Weights of a small image classifier.
Model: 6.73M parameters, arch pvt, norm layernorm, activation swiglu, patch size [2, 2], depths [4, 8, 4], widths [80, 160, 320].
Rows from block 13 of a small image classifier, named by matrix and row number. Rows with one number belong to one neuron. Each number is 128 + 24 x the weight over its row's rms, rounded and kept within 0 to 255. All counts start at 0. Numbers have three digits each.
Before each neuron's rows are labels from the 100 images, of 14848, where the neuron reaches its largest size: "strongest on" is what is common among them; "patch colour" is the nearest of a few named colours to the mean colour under the peak. Only what is clearly more common there than usual is listed. The data: capsule endoscopy frames (Kvasir-Capsule). In brackets: how many of the 100.
# gate: MLP gate (model.blocks.13.mlp.gate.weight, 640x320), inputs 0-63
# fc1: MLP up (model.blocks.13.mlp.fc1.weight, 640x320), inputs 0-63
# fc2: MLP down (model.blocks.13.mlp.fc2.weight, 320x640, transposed), outputs 0-63

strongest on: finding: pylorus (47); finding: angiectasia (26)
patch colour: grey (30)
gate.639:130105131098182099092103139143121142125126134111130119116104166115131126078054123131082118163141108127111105132109158183126098106102101155114133108113121093086107108113126138118149143135146171
fc1.639:114136102137111145128188132138107179162132146132141142151125117105091094106123132100108107112096107109112098115107099127120106148166089097080146126182104115129176099135118131139109127127159174
fc2.639:081119111168132124148145140142149131117116124142148115127086099089093138147144101101117097128129112124122135171121122150065152110144109140136153146165123123135155130108115162129130138140090171

strongest on: finding: pylorus (40); finding: ileocecal valve (26)
patch colour: grey (28)
gate.567:168120132131136114109124120161151167159143096109154146161109130176102144141147184097094169137115166150061132102108166150106139100139119119079105122129128097128142125103109115149124171133125105
fc1.567:125105117108134108132126155118112142139138174134099096140120105120115144128127092142129107129119123106122129147122105093108177152160139147121119162161126107098144120135095128149144099143117106
fc2.567:130144146123143126150164119129127088091149149091173136134134088131115114169172123159157145108137099119119117120092108142115118149144117099131118100177173150140156148130107120133104117078155116

strongest on: finding: blood fresh (93)
patch colour: grey (25)
gate.506:046118127160140143135136122123151130143105117101074158143141120117118157133122170146148087112121110108155140125115148090149116170109115157099152123119121118100081128161153113147140145148131140
fc1.506:130103127127146155127135094159127142118131138108112118120126124145121115136163108097110115146083101116176125127146165144163147177134111130130135119151102106163116148119150149157137157159149126
fc2.506:122080110160145133142149105177114125120119125149116134128120117100141133104138100094107144133129108108110109125140172112161095143083098127124160121103103123156103136128129142095141162094111208

strongest on: finding: blood fresh (58)
patch colour: grey (42)
gate.31:138140086098117136173098114122172144118154127120111136123134119119113139157090082135084165137089145142078115117111104129114093101128102131132108145133100117123151144114141133116137075134116155
fc1.31:124140140110123153161106111149136147101140095143147132157104100111157125119148120133153103115121123103117140113111120134110110150131143151117107146144128141135101124161142131120131126143123116
fc2.31:150080153138105115100078124102106117159166113098122112142127128153123150130112149158146122094111171128163155149169133115138132089162133132132116129119147099154149110128140141144128127138105181

strongest on: finding: angiectasia (76)
patch colour: grey (26)
gate.371:159095084128099166135124136153102114168119135152097079122118115103075128128156108129125159138158145134113129099130104126138158119104167125082136119148112135146145114141070114127115117089108143
fc1.371:121134129147099158113124128091141138158145131104149105100164144095154132137099108139069136129119095102122135095157150122072117162129136098089139126138149142105131129130129115134187119142105156
fc2.371:136130114096126117126143102151129124117119170141142122104076148096142080160090126139132118107134135107134148129105152126124165116145133184148137171157117104145108130108154114159073136125118126

strongest on: finding: pylorus (80)
patch colour: grey (39)
gate.106:169104162121145132159092101124142118159135087131104121119115111162136117155159129110121143121137096144099184163085118136103149155124121106145136118138132134152130161130137116130140111095056162
fc1.106:120100133137112096139175101183079098093157157174132128131163133107107135100137101148152138168158142073154092076109167143149138113107083122118107150124110117172151140119164108073152137143129089
fc2.106:142146132135137097149127168138176153140114169104121142137178171094115079164102130157148146120126115107174137112149109142126125144118166154132127184124147101128136102117118123095111090106150126

strongest on: finding: foreign body (39); finding: angiectasia (30)
patch colour: orange (40)
gate.383:109157169141134161113117115143120147143139167146160125142105099126148163127125129130150155112141142133070135108120161128107120119072116102162100118142115159082136105107100164117171137132134115
fc1.383:127119134120115105140149129153137119155090093112104108110081174132160136108138119098128149175157117190115144143097100165145140143128104138120132126109133104126124167102142137121131112142116117
fc2.383:108106152116138108144139116107149147123107113083108115078134121126109135143138145148123153144120100104122132152134117078136160098171161088152150100097135103127144149091106126119116116133141140

strongest on: finding: erosion (64); finding: foreign body (33)
patch colour: orange (34)
gate.71:141097126116109093137128152129139094095102128125165181120133102113126109151097168163139113107190140131122135159145103112131126146155153140145127099117109086101110099170149114123171155156094118
fc1.71:079121128155152120126127150133150108111136155175109123113074099169111119116119140140145150153129128105140125124133109078105102090100119129138129120112131140098079166134132136152095184136130067
fc2.71:123170100083142123113119148110109102130111152112132135104121156111167113121122149088104137115115116143149104157172122155119128152092144144120147189090143147133146146129141128150134113118116105

strongest on: finding: pylorus (100)
patch colour: grey (37)
gate.285:117127102097100167096123129093139143115164140118132092107161123121137164142136154148118109110112194150096142145139108126127159133130159146165114148144141151163110116143126097141091124126126138
fc1.285:099080114112127149111092128133161129097146116089120092100106110106170200139136154140115109109123161159136139184131102140129145126104139125138145122136144166137138113150140155171065141132100146
fc2.285:089117098110153103108104125125112138101152155137118165144130147085122140099051113149152123106131130119162158140152142201136120146135126140104137107171161163130137094151147104127154114091130151

strongest on: finding: ulcer (26)
patch colour: grey (71)
gate.375:128165104140139111137105119124122144094074102133112132160143122146138114123102128135166128120154099147157135146120151134119117111158151118107082128111112136129120137137116100099130154157151139
fc1.375:140117101197149123106126149152144176101137119152110135153112113105135171142119091128097102137105112138118129141150148068096111153130143116140180104109119127124135157117118108137099122128138105
fc2.375:124127168140134089145160183082162081117094141073175144116116090120118128116121084145108132129092103131096133133138124143137121135144098128157158131114163126122123129121128167111112145097156124

strongest on: finding: angiectasia (67)
patch colour: grey (34)
gate.127:132133146063139129160120130107149152135112141145153112092166162110116128121119118159087132117143141122148133106147074110180113140126113162136121134153151158143122140135097172118167123099123141
fc1.127:155092141137107147098119167158092116125132099123168099172164139142139123130139095108148163142095120139141133117114135139161157149129161143154124116166154117128138094122122116125128111164126114
fc2.127:159147113108173141097118179164106111111137148096149147132078131168135075153097152127103164134116141103130164120141164126093092135143153113125094159143115119169093165123099118142112072152092108

strongest on: finding: pylorus (65)
patch colour: grey (31)
gate.484:111134148138170176109147124127118118099083162113130062100142134135108128109129142165130108185101116121121111125112127139145114099110136131149081118118123175145140141164117062114131082121081083
fc1.484:117123091130186145131135089097117137092080094149126125146154133157116124108108141110132150110123115126152129126118110128102132104103150158100131123142128096140116135119119135169160138134108156
fc2.484:121139113151082106143101111118111137125111133094118109152129084141153128134117115063106150121116124101113098124114142131150169136145151127167168082139115088088128164103127155101150086165140137

strongest on: finding: erosion (80)
patch colour: grey (39)
gate.454:107108102127094179108125103118080101115118095116160161094101111157165153113100146140146136161130174117077161126142111073107128127117136137116076129095163059157062115146128128145115120136105120
fc1.454:153093136131167084106075139125108102103139100075109108145155169128127115110112162102116140097118087139153167097106086128144143131097110154112130144171103132147182094097127159101122149118095153
fc2.454:177089129186127116115140091124112125161201117157149079189156160141114115170106156117101157126081110113118148122150145117113138117135116183099142146149133151122080127098119089121131148119144125

strongest on: finding: foreign body (68)
patch colour: grey (27)
gate.275:111159129116099130115141118128147137104138144166160107099133122093118100146107125138099143145120127129119110120110155109096095138126089151127115065141129132102146076097152131167132150119103143
fc1.275:155092120117146151095098148164152117138162112147131109123159178164135133115163154109110164118103200142112171169146159128172148074164117147126076112153122153139102134080095171143110103118143134
fc2.275:142145169108117109139169133110147183156158114151097111124122138143111143142132121116120133126070135138089085160138166118093093110113125138108178166129135187140127109094174098098148119080169131

strongest on: finding: foreign body (45); finding: pylorus (44)
patch colour: orange (25)
gate.604:142115137114134144109172169173092149140142158127144157126151154158104103173140154144124109136131123114110091181100105102141127116129131126122125185120100096137104108115146117139135083200108123
fc1.604:106096097092145124138072115152112144139106117173121137125140141111115128120110122152134105117179136131112148148117127125104135109109124124118086125084155152095106109128117159155151132171145115
fc2.604:141120165154133179133149109118087091134130104118088135129125101115116121163168197127107115132106172091113128104109076087133167159146096122159188144159132102126116152132131112123179094119158135

strongest on: finding: ulcer (80)
patch colour: grey (32)
gate.576:135107126084101100088156089125130111075116102160154174109155144110120167150122117099133147152148107138153125118114139150101122136095105129138131062140141105144151134167117151154122143119095132
fc1.576:132117116185171100108110123121134111141160177098115097147100087114168137158143158078103143140123088146100141157135127123168139127170117115110139186170133126116122153095127158130092138120151106
fc2.576:124155136139169107108134111155158128166124178079120144112117172075158099116141127136150130127123110156155115149139157119086092130102097108130126110139093108106125138141182137098103123093154116

strongest on: finding: foreign body (49); finding: ulcer (28)
patch colour: grey (34)
gate.49:141127131085125125156153147126095132076121125170152156112104144113098115096150126156107147110113137136168121124121146125104122142089135115151128135099086066115133103100132120123137127146133176
fc1.49:115132135135138140165137122105118145130166128105107139193107110128076141129126114148119161120162159139125151078119104135134183119083137117126171102106114145149172131131159100130154135141123131
fc2.49:130118129139117138108136103100170100122086080098152105107155109159094130063166126112147177119124093133140113089165149168124124143109135140140107067144104145112114134135139121145123160120171128

strongest on: finding: ulcer (98)
patch colour: orange (27)
gate.148:102091147109119136159120076168159120134097111141172143108126125116109136159086130111067197126116103141100120148129162110159173131109145103115122093144100146125115149149120096154109139175081143
fc1.148:138118140097123128176192109162104147109143121096066113155171140109123099092116118146097162147146131130152108130135172143109135135127112157096083121121141186119114135100151138167089137160176132
fc2.148:125141079137167111129103154106117164110133112109116114144116122101119166112103144100101143134071137138125132152105153115116148146099121109162168072160146100104174109128110130104144110171112089

strongest on: finding: angiectasia (100)
patch colour: orange (44)
gate.346:169119108142132110134116151105113128151132147091142117118140139097103150126146111096164127143140108140102082138121121120084113126112125153131136127127131197092125172145111119173131124104131131
fc1.346:116147134071147139106114094114116137110134090107129124078148131132125123137130124102123166096134119102117176138101101122144090102122119117153127114100123149130134102125108142118129119112123133
fc2.346:104121162144198109107129182116127125126136163119129108132122147129101139167128105131118139153137141132139131141118086136146093094071109108147168132146136124126119104101086112124164092110146160

strongest on: finding: erosion (73)
patch colour: grey (32)
gate.87:115139145107094112192121123116090139118125072118080146118121106144138144172148147145108095114120127119099111140078147119121121166109087133165143113105121121139135108129109098157132104145176113
fc1.87:134153106129134170136138129131174151107132137095153122134123136128108115156123136093127165084130101095138146116129145148133169129081125113158152099125121136122150121114147110134130085081122181
fc2.87:135116139147120131160145130143170135106111154081125120145090170127121104133121057131105133111126123118145168120095135124153128106088130122123151112130129122151102107112136101086188172144084157

strongest on: finding: erosion (69)
patch colour: grey (29)
gate.387:099115110103118174117131122126117143112136141134099129121118130123126143094115120114131166074085149107132080162150165136132167137110141121095116140093102123113147090118115111082132119143159104
fc1.387:111071120130155120160145108115120093093108107136111131149140142147124116092097117129126109157165129160134126129149118138141135132139109126120168148151146130092144165114120106099126131104120107
fc2.387:133120103133128100135117133127127094131158076163114130143122130129141119142070163130138177120148084146105103118093153111082169158093113118107167133133137138141114144135101126144078092109112120

strongest on: finding: ulcer (56); finding: pylorus (39)
patch colour: grey (31)
gate.603:142078145159068141144111121121135113135098112171119091131135138133168106111133120119109127173115129141112132115106114097135145152105118134138164075138149140141129126149134134107088139150124148
fc1.603:146133145116101123154081139150134123132088098128134133126140145153171126100153133106135124123119108120101146123116109081142141146181117184114145070135139109135093145088126120127123153150113153
fc2.603:119087110159134145090096146094149152059143154152143106144135137170126127127131084117109126165112121180137176191118145129135106109140123126103147146151146168129110153159119115130107071113142143

strongest on: finding: ulcer (53)
patch colour: grey (46)
gate.40:102147098121150125132123119120149190160144067124123108100099112138146099127117121114149159114097150094157084128165144118159082145152135129167102173135116164096106126157121121134133115086105124
fc1.40:162079095110119170098173151123090118080121112163101142140126120084122124174125103144105105108110179169135107109165132152132134098128130124138100105099136139137127156142134097157116175166153125
fc2.40:149125127104084120119144179110124127131133128117101124109144131128161107139126131121178102131098107134097159113163139106114126160126171141094114141094151168142181165133129146086098114112146127

strongest on: finding: lymphangiectasia (100)
patch colour: orange (34)
gate.175:147121098111126088111132095150168144110153144141112137122162143093106163135158138090067136157140051103136142111114167131135134108176156114122120153131136160145120138120101086147138137128107110
fc1.175:134137084164111128107144126146105121085166160127113151150110142175135090083128058124123112128150160123154116126138175134110089129047097109149136127090120130133095132140154135144085114119116103
fc2.175:148136139122131114111115106150171164102141169113165100160143165087194140125121118118150104127110131156140106160157155122163115153146149138101102104108135154154160146193099123112140128167100128

strongest on: finding: foreign body (99)
patch colour: orange (59)
gate.232:120115156126150179115149102102123085139119145089124161141166134153106095121129121138105135127141156156102115156121142092134158160125123139150142156142104116098103090126099170169145154116083128
fc1.232:135087123125141124135143157131135129167186138099134125142110099149103104171093176137136151119100138097163122141120083154162090126117113132117124096124116130138155160079114096071125128087145151
fc2.232:112118142117130100133082141194117100110102124158138120060156167107127086111180141099104213124161116087102152132105125136104116115124098159113141131100110139125165167107130122159122126121125148

strongest on: finding: erosion (98)
patch colour: grey (35)
gate.437:087140118139075143127120114129098088098173104107171155149118106137116145104086175119127115157124122130113140149108163147143103091122120063096129132120100123109112105156092108141171120148153102
fc1.437:082103155165097122156162119139133083122131125102110182173097116135124142142120161148119124130160114131116125121104142137148112138114130127115139125073109163107123118138115106146160180159124103
fc2.437:102119132096124111110082119142150122141168111128104087147120150129113116145099118163113131123144133097114115107094090124170118182127146111151150119132121136179132155111113101092130149133075086

strongest on: finding: ulcer (57)
patch colour: grey (52)
gate.261:076116107120112135127165107130116132100174105121160134155164127128115087089158170131131165140171135110139106066171130158123082117118112119157100120124128115104092164133134141113121116124128125
fc1.261:102140143130154068088119173106136113092125145124134135190088164149126182137104122107126104151120128163149147147114153124116098147123123155133135106128106094122114126094141135092089099121145149
fc2.261:098147083146144124163144116115135106143146128158108147169085148076082136075151166151126165180125135126143132112140156105136137096134084159127130175073078127111163116132090157104125130152124141

strongest on: finding: pylorus (43); finding: ileocecal valve (39)
patch colour: grey (32)
gate.296:105134149129128133111149125196139121147091135129141114120186121177125133187117151130124139135117129144135104094112084122144116159135141148140090121099109132101142161123120175158136106107107148
fc1.296:137173126073112124120097149142149147075147108143127156131126122100137126133136124102127088141136127133142156134160138129143105129130166136114149087153129178111147152126140132120098150154098152
fc2.296:140135129100130138103132123113125126127123146134154098111143147129135062127108112138118108101136114121118142132136111097107159118126183133154094146149155148118135116127174131119136183114128122

strongest on: finding: ulcer (37); finding: angiectasia (33)
patch colour: grey (53)
gate.265:130127126143060117149088078133145131133140147124101109146154120102105091110134110132131109103162098113114144147067128095111103078158123122141164133139102125153141114140119108157156075116137156
fc1.265:128101134128097070133068104128118096116130178145108065076124109137140126097167173154072121143107137133161130170121165127140159149121159112086145134082120166132086118132114127090117134143151152
fc2.265:131170134126127122153114150143117157113146099116168108153139115127133134094099081136156111134136077072159122148142129106152118121175120160133115159145104149120150163119116145155144111127136117

strongest on: finding: ileocecal valve (57)
patch colour: orange (27)
gate.408:130133099130150116138127160140141151124167191162082093109132172149186145132055156110126150114111152117124070136112164185132086058125086144153151152110120107161128145142090093122117171112129145
fc1.408:115152139147137113147126140139151163132176159141067123108114142159148125147093175131160181117105166128086057165134139175131097091139088130100123109131161129162154143109099124144147168133135130
fc2.408:132104115129151106107141116153106158145133138138120100145145142110148121118144124102109097093102085129146135161124147091149111129108075141133122115165161099126108118076107149152111089135131136

strongest on: finding: erosion (95)
patch colour: grey (34)
gate.564:120137141131097125178126106147119084113151118125105199119135147138164175119108142117156150177127137118100127134153103145149111120116101121119119119111162135123115112130113132141147122166157145
fc1.564:136147114124096109129127104128135127089112169087094113088127132163124107164125098140152103113163116147131170146133088070125095124151145090129108141101144097105139128100145095100095116092137161
fc2.564:157135155147085104175124132147132110114135131119135157098131129105163124146080113128145123150113128164108128140110112199115154132115116150172100108108138103136088161106130132127085121089123103

strongest on: finding: foreign body (44)
patch colour: orange (26)
gate.194:147110115107126153061093134135124118140142155102143144127139174147135131135135107140104112100153168131137109150113129094152070098157102135116119143103124139148131108126153135136123165115144114
fc1.194:137116113123121127155100123121142160124129155132112112153115147118140103108121097134119116127118074096093168129154172111099124127161115118141166148113154160146138183172069107120179100122074171
fc2.194:150131198119172127145093152135138093113112133108125124121120118183055105159115124068108120144115137105117152172130114121131143138147183125135146117125126147139163137098135126087125132143165130

strongest on: finding: angiectasia (66); finding: ulcer (26)
patch colour: orange (39)
gate.455:136092139142127096186096102106119167111144181140126123121127142127119141077151155119096111136130100114148102131124104109134111121156103126124134125152135140179122122120077119135127187120089143
fc1.455:101134118147092168136097155173121140122100125094180116127119157124149191129134143100165115108107172135096125078137113123059138105126142113135136144176121110086173131205151118096121102133149170
fc2.455:091196148113166085113147118108130145098119106087189105078149158145164117166122121143117136091132105124129130126130124134119111099151142120108169179156063154140149142164104109185137125103146150

strongest on: finding: reduced mucosal view (41); finding: blood fresh (32)
patch colour: grey (29); orange (26)
gate.132:101089154095133137161121126149089167095133150122105115078123093130099103078105116132119157095058155174101171134141147154139099138108115093135172133143145135118118139149175127134136162152099137
fc1.132:113153166107127106132161128140149170119100130128132153140133110174160099160127137137152129155105175121129128105146128137138126146087134100152104176138126139155129177108123092140143134108103152
fc2.132:129148145128135132115107119161184090116143176117132118125138149075138103128067139120138107112175168134092149159131169117104137094146111141080115150130147118129167155107106153116130147151186075

strongest on: finding: foreign body (45); finding: angiectasia (35)
patch colour: orange (36)
gate.487:097105157130173166134166145098122119086120154109130121142133126169142097141166139150143127136106135116143167147108132129098152118109125118167147141138141150124128161121120133159110135129159165
fc1.487:143111122108170118140158142159115126104122134123157118146160167129117098128131133120162090160119141143079145105142142122125169149129123111115138135100119144170142112172122167096156116123103116
fc2.487:104124140097118168097125108126148110191150104128151171131107112113136111129090131146152171119112147180097143093123109143159132145143118127093185125093099137151128121116128122144105127112149114

strongest on: finding: lymphangiectasia (33); finding: pylorus (31); finding: erythema (25)
patch colour: grey (25)
gate.365:146092157142147158122148127112120153144116088146107132139132119157109102151068140169086129138108127097164102175082152123168112095139157099166142130102147137139108120125141162141119112148137172
fc1.365:136131156157196124108138136128099146164097063096131129117130151158126156072097147161120120112140127146140136114105185154138166151133116106118157113136120067125125139139160136199130141148126147
fc2.365:104150138112145141070177075158136137136120103129117104111137073132143109121118119150141192142116116121137123140121126150134094165132160153147143149113128122164114169103121143165104135103169145

strongest on: finding: angiectasia (100)
patch colour: orange (32)
gate.120:069122145099146127120123124096107114148115098122103119099137132127153133097111122125141120106114121151103092137120134143146131149157116123139142165183142170143123102133164100105114105159128134
fc1.120:122156138131117142113152163077126149101151136127149169098074086147180138125064153117108130108142125158120144143110084080119157119128141149095158122120148093145145118119117149117114163151110108
fc2.120:162117112118118075116074134168110104175123098125150104099159125124121122105132112148119134072161133105122097109162106147095134119146143166143094152144135143146133138140118136095087102175132083

strongest on: finding: ileocecal valve (60)
patch colour: orange (33)
gate.178:147123153124136171107140131100132159072108165086149119141150120088157090105174149120150130108135155094121112145113130124115147107150126090133109082148135127110137076191141094155098127113101101
fc1.178:087119138149147113142113147130121140147146150089120130110080127135093123145139123122173153109125132164137074110150150129086130098108135094135106144111130102086102116134131109129136093164143101
fc2.178:130147154173134091158116176082089119140163109108118097138153163172091106138114093137103126125170119137133113119095132119084082121128107153126122109106139103136137187093105146143076151151108156

strongest on: finding: ileocecal valve (44); finding: erosion (30)
patch colour: orange (46)
gate.628:127153117145141104172083120132111098141110116120122126117129107166129141099128140103145157104114117123134183129106086200169116112147145102120115134070121112116134147154133121133136134118120172
fc1.628:146142154147104144109132129141108104155151120136103151152121145118149151153115085112140121130146132121150144120117100129135104124133106119128132123112159118119165132146187149115107155103131138
fc2.628:147185132095115169154122153115145194086141106153160125150086104099095119114127099121135151186148092125121123121116143124120150152107093134137147126157084165102126080146086144119143114102123084

strongest on: finding: erosion (97)
patch colour: grey (34)
gate.115:099137124139116089147132154134109117145132128143120181135127113107121117165089140104136121135161106110112141132131138155145106099125129148078100129095145127118109142161130124151169154164130080
fc1.115:133141093133097148145088152134115111151140094107125148139128093108103121138154141132141150087137136118151087106172162142122133093128159144105113132147145115143095144104104129139089134159153085
fc2.115:139134127127150150059117137119075103123092154128154089145114123121122109108135099145101129123118155109128081083149164095114124130090108146138126081119110119091135110170151168119146135114129106

strongest on: finding: pylorus (97)
patch colour: grey (33)
gate.581:136136156149115132112155142157091121108120133172112103163152125081134132117152125142177135177134109144132105159146095169142149125126120078120152119129109122130121156104111110143138129095130084
fc1.581:114152107105114138174107139124158131175145133137129122135142091194132148132117164123094139113167139068117135140123128180112105078166162178118102138084102128128120105143162119125135095177142143
fc2.581:159131116102074114083137092122097122140066074141117158118150112103078129123147123076094134109126092146125137132156123180112130114166141141129131098105137133161116145143161156177161118153133127

strongest on: finding: pylorus (43)
patch colour: grey (26)
gate.342:113112122144122142119157158127155107120112120087092120161100118114120129136116107110105126135090122146129106131096143092086088155134090093094113103127103122124149142139157168122162106131121133
fc1.342:137120136128102128139148116131164101135142186123120105138132132146135127114113075143130185077131152089094124141117144139084133127190117118143142122154114117151110132113110067145135129122105136
fc2.342:135186107063140111138094122093113111113171138123146157122153141135109115116086136119186104173131106174121118117170123081119172149113103103126123113148134124115130154126172115148150058140131147