A small image classifier, trained from scratch: 32-pixel images.
Rows from block 8 of a small image classifier, named by matrix and row number. Rows with one number belong to one neuron. Each number is 128 + 32 x the weight over its row's rms, rounded and kept within 0 to 255. All counts start at 0. Numbers have three digits each. After the name is the row's rms in percent of the matrix's.
After each neuron's rows are labels from the 100 images, of 14848, where the neuron reaches its largest size: "responds to" is what is common among them; "colour at peak" is the nearest of a few named colours to the mean colour under the peak. Only what is clearly more common there than usual is listed. The data: capsule endoscopy frames (Kvasir-Capsule).
# gate: MLP gate (model.blocks.8.mlp.gate.weight, 320x160), inputs 0-79
# fc1: MLP up (model.blocks.8.mlp.fc1.weight, 320x160), inputs 0-79
# fc2: MLP down (model.blocks.8.mlp.fc2.weight, 160x320, transposed), outputs 0-79

gate.299 139:108150103079124201163101148108098102160111111169131096145074104144151108123123117131083098125115174166140123139143136107155119080108137156167188097121109049158131065171098160084150178112116141168186142057175149077123112123105097072227075145
fc1.299 137:126194128125116083170094180119131075140118079164082125166129143110093101080065138093169139170147204180132114090132185146119192110139140184134153149186128133057116131092154129121103114161107143128079148067114132119085109172120154125158136172
fc2.299 129:160185118105131143133158161176131140043122063139140087136106134104135182067155137077151134139177129159144115127149087132131145120155161168176171134130064109124194123122128126127156120113162152114099154120162159145110148132141171126129131125
responds to: finding: ileocecal valve
colour at peak: black

gate.254 129:153061133158108188084134167183126159144165157171176088140129120119136176117100137100164150130107153062095135175052115113118110095178134073162131099054130158198128113097162142082090185127109138134118153095139110132135146074134135115129150162
fc1.254 128:147199069082142110155190139101070131125183133117095159157135171108163087136144127070104099119127110113157137108142095085186173114127121100100123186149112153157071086152148153116040172188115127131167136134114105156112095173161121139089139154
fc2.254 125:117126145087207140146120140127134142172112103154103126135124115064071136094126118153200154134111189078114107110160170065161147064165172071174169095153147080108048105137142103046171099080145141162114135123108150108164150087126134108181113137
responds to: finding: reduced mucosal view
colour at peak: orange

gate.209 131:174134160122145098147132113128146104146101087101078064189134174069093146101126114159123134121092154165143103134122202123111083195147147102128165126092089176132179107151147156132131137162076180084125174117104100102122207160181173110131054152
fc1.209 129:105091152139192125142160108079082142068097143083158149170117098095080171083147120070114167077081153103102131120102159118129144150124164159160181121126139126115095109141121149113097134146122130122157202121080111068160191108184155151130178061
fc2.209 128:073153173084091151099132084159099105100107158081124104098139149127128186130111143121102142162101101151174121122125167075115119139130089113101159144180118163187125086142099169095181175153103149089185116174101113163120169149114113100135180120
responds to: finding: pylorus
colour at peak: grey

gate.234 113:097070141111135155088149136124129177171176157152099169179119151093138140092151095058128166148100079084096127120109120101081115143061146108135128096126134080157103096142135073111132140137168120154177087085148093129140154143150065143184138209
fc1.234 114:124090153131150153131147149155171145093179132142059091184176083141106156152104163159119078089153094110121105145088146103153123165109164132156123136075133114137164067066130126094098162124137159170147128104127118088153164106162100105078160194
fc2.234 119:143105106109125090076132130089116155182115110064095133181128087132061118095103097171110113206113104110090137120051045106138080128123116111090200184139122133121114124118115129103156145114164066159158145150155164122178152115176118126131162122
responds to: finding: angiectasia
colour at peak: orange; grey

gate.265 115:127140149141090167163084160079094123117173143076105141138083129104160110127130125165104155122126099104145121114123127157114164110171144144154123226101105137146108141149101129151169176110061078148119115111154069153077117131136117141086154152
fc1.265 110:127059185127076092129126080108135091153111151198049103137078118166089131129082119155167134167127165096100131117183114156150113127112159145141127155092133147177131124116096138075172089123133124128119175164149097111150140020138105180132171166
fc2.265 111:121194132100093206138102097105204111150176115091137140129119084166090085120076095088169157140126101150176161160130175142147128153130151178084126142158081131131151164170131110129100101115085126147166128106154138104100044120155161113092158164
responds to: finding: pylorus
colour at peak: grey

gate.18 137:207165132144118090130125136135161092183096117121138143087114146154156143117181087163077173158212087125086120119092096118146130063105085144109130156100141112131129093149162126136118087145161181101153117090132090151088067092100134151113145145
fc1.18 136:174122088129131119129112171161094100099152178156116116142135102090106063105075143109099197149059126114185152091135162161105113108185173137066092212148147152137121154149105157120103121121155124138074150083088125125212147136121150123074062135
fc2.18 135:201128122084137114101101097101113084105194100093083131082103154171087174120160121220089111103095133157158167155078133126106099120100141121158134073151180102161099113129074178115166162111142191080167119139091148147170110106123142151134079165
responds to: finding: ileocecal valve
colour at peak: black

gate.49 138:117144131128128109109114125167117117149141125158124153184085100149082153075112161102090138091112128100171120206141102098139083139089073099119109111151080165107128080053124100148158142112175149104195173142009150119163167071159177095128085126
fc1.49 126:168068156126129134104162156077134130196110133123136123099114132130118120165127064119166060151101130144095183080108130102102164169204098103124113107092105129135105122064134165080101140146099101136113093113221090148119078126140139126122160110
fc2.49 137:164100117167148083123201145080136130150145118113104226162099157158139067128071137049125151116131150133122133133096079112145153138126192144158120075118061155087124125035128127099126152133094149133067190155097167108162105052098128110123149133
responds to: finding: angiectasia
colour at peak: orange

gate.286 118:132121158155143127177145104121154141147061043119150177103171156113137092156085129181139100107056131151153065115160141126122183134116110132142136083116130166129091155117093046160134117100086183180075141111132106138117163201081101089130115164
fc1.286 123:129107155114154178146068191134131132099139075133112098160164132132171165133168090100128148101135114125135162115158124183126129120093147085119103122172128202154181126154083133112170139149109144116094145154038143103167183070071145121138129065
fc2.286 125:161104111091138162168104159121179133164156086189125108107164127145146128170111146099154115151085189144132164172129067081181076151136156099142148097158181125179120107135094123181129159128103125138101141063146117162130107032094141072097143130
responds to: finding: foreign body
colour at peak: yellow

gate.290 006:145156117199202123082156072097111134182112127077132152129140114123211162131070116126138107145139131120137164117071141173107200127130167121192117131124114124114148107103106126096157145161125139135098132133195129078064160153147152109098201118
fc1.290 006:162103152182082088111162170114155156110169124144026130126156146140136142102069149152131158151133100153167151156164140142213181088191133096094113118110106072135088148081146149105143140077090163109111087144167123111067193170075135117197154132
fc2.290 006:150116136166194190146199129064152114114115150132134114177118098146151153098145122185150093104081170102099094135171116075040087151116091093119161116110123120095132120169155112073113080097082162142078153119103159142156106114153032154079146141
responds to: finding: ileocecal valve
colour at peak: orange

gate.250 008:116122124102176090123119108154111120082109119146124129152164117169152100107118149158092155157150160141107163134179125104133148106138108152101106153132140152099141099123088064185127163091142153114131123192079140072134108149108134132093120174
fc1.250 008:157129124166097126102130124130117141135123171092012172118156101154166134114113154159128142126137129125144126092125125146129142083096136177139101098132083131185146094091069118155127138093152121094099121205102148119090090153131123121103171174
fc2.250 009:127142135069173218183178117124211179173079111113144159128133184119158122118205143088158128150154169142112156154063118135126108116133064142118142129141082108164167108134134129167133067115113154110133114106123177156128104097095157098122116106
responds to: finding: pylorus
colour at peak: grey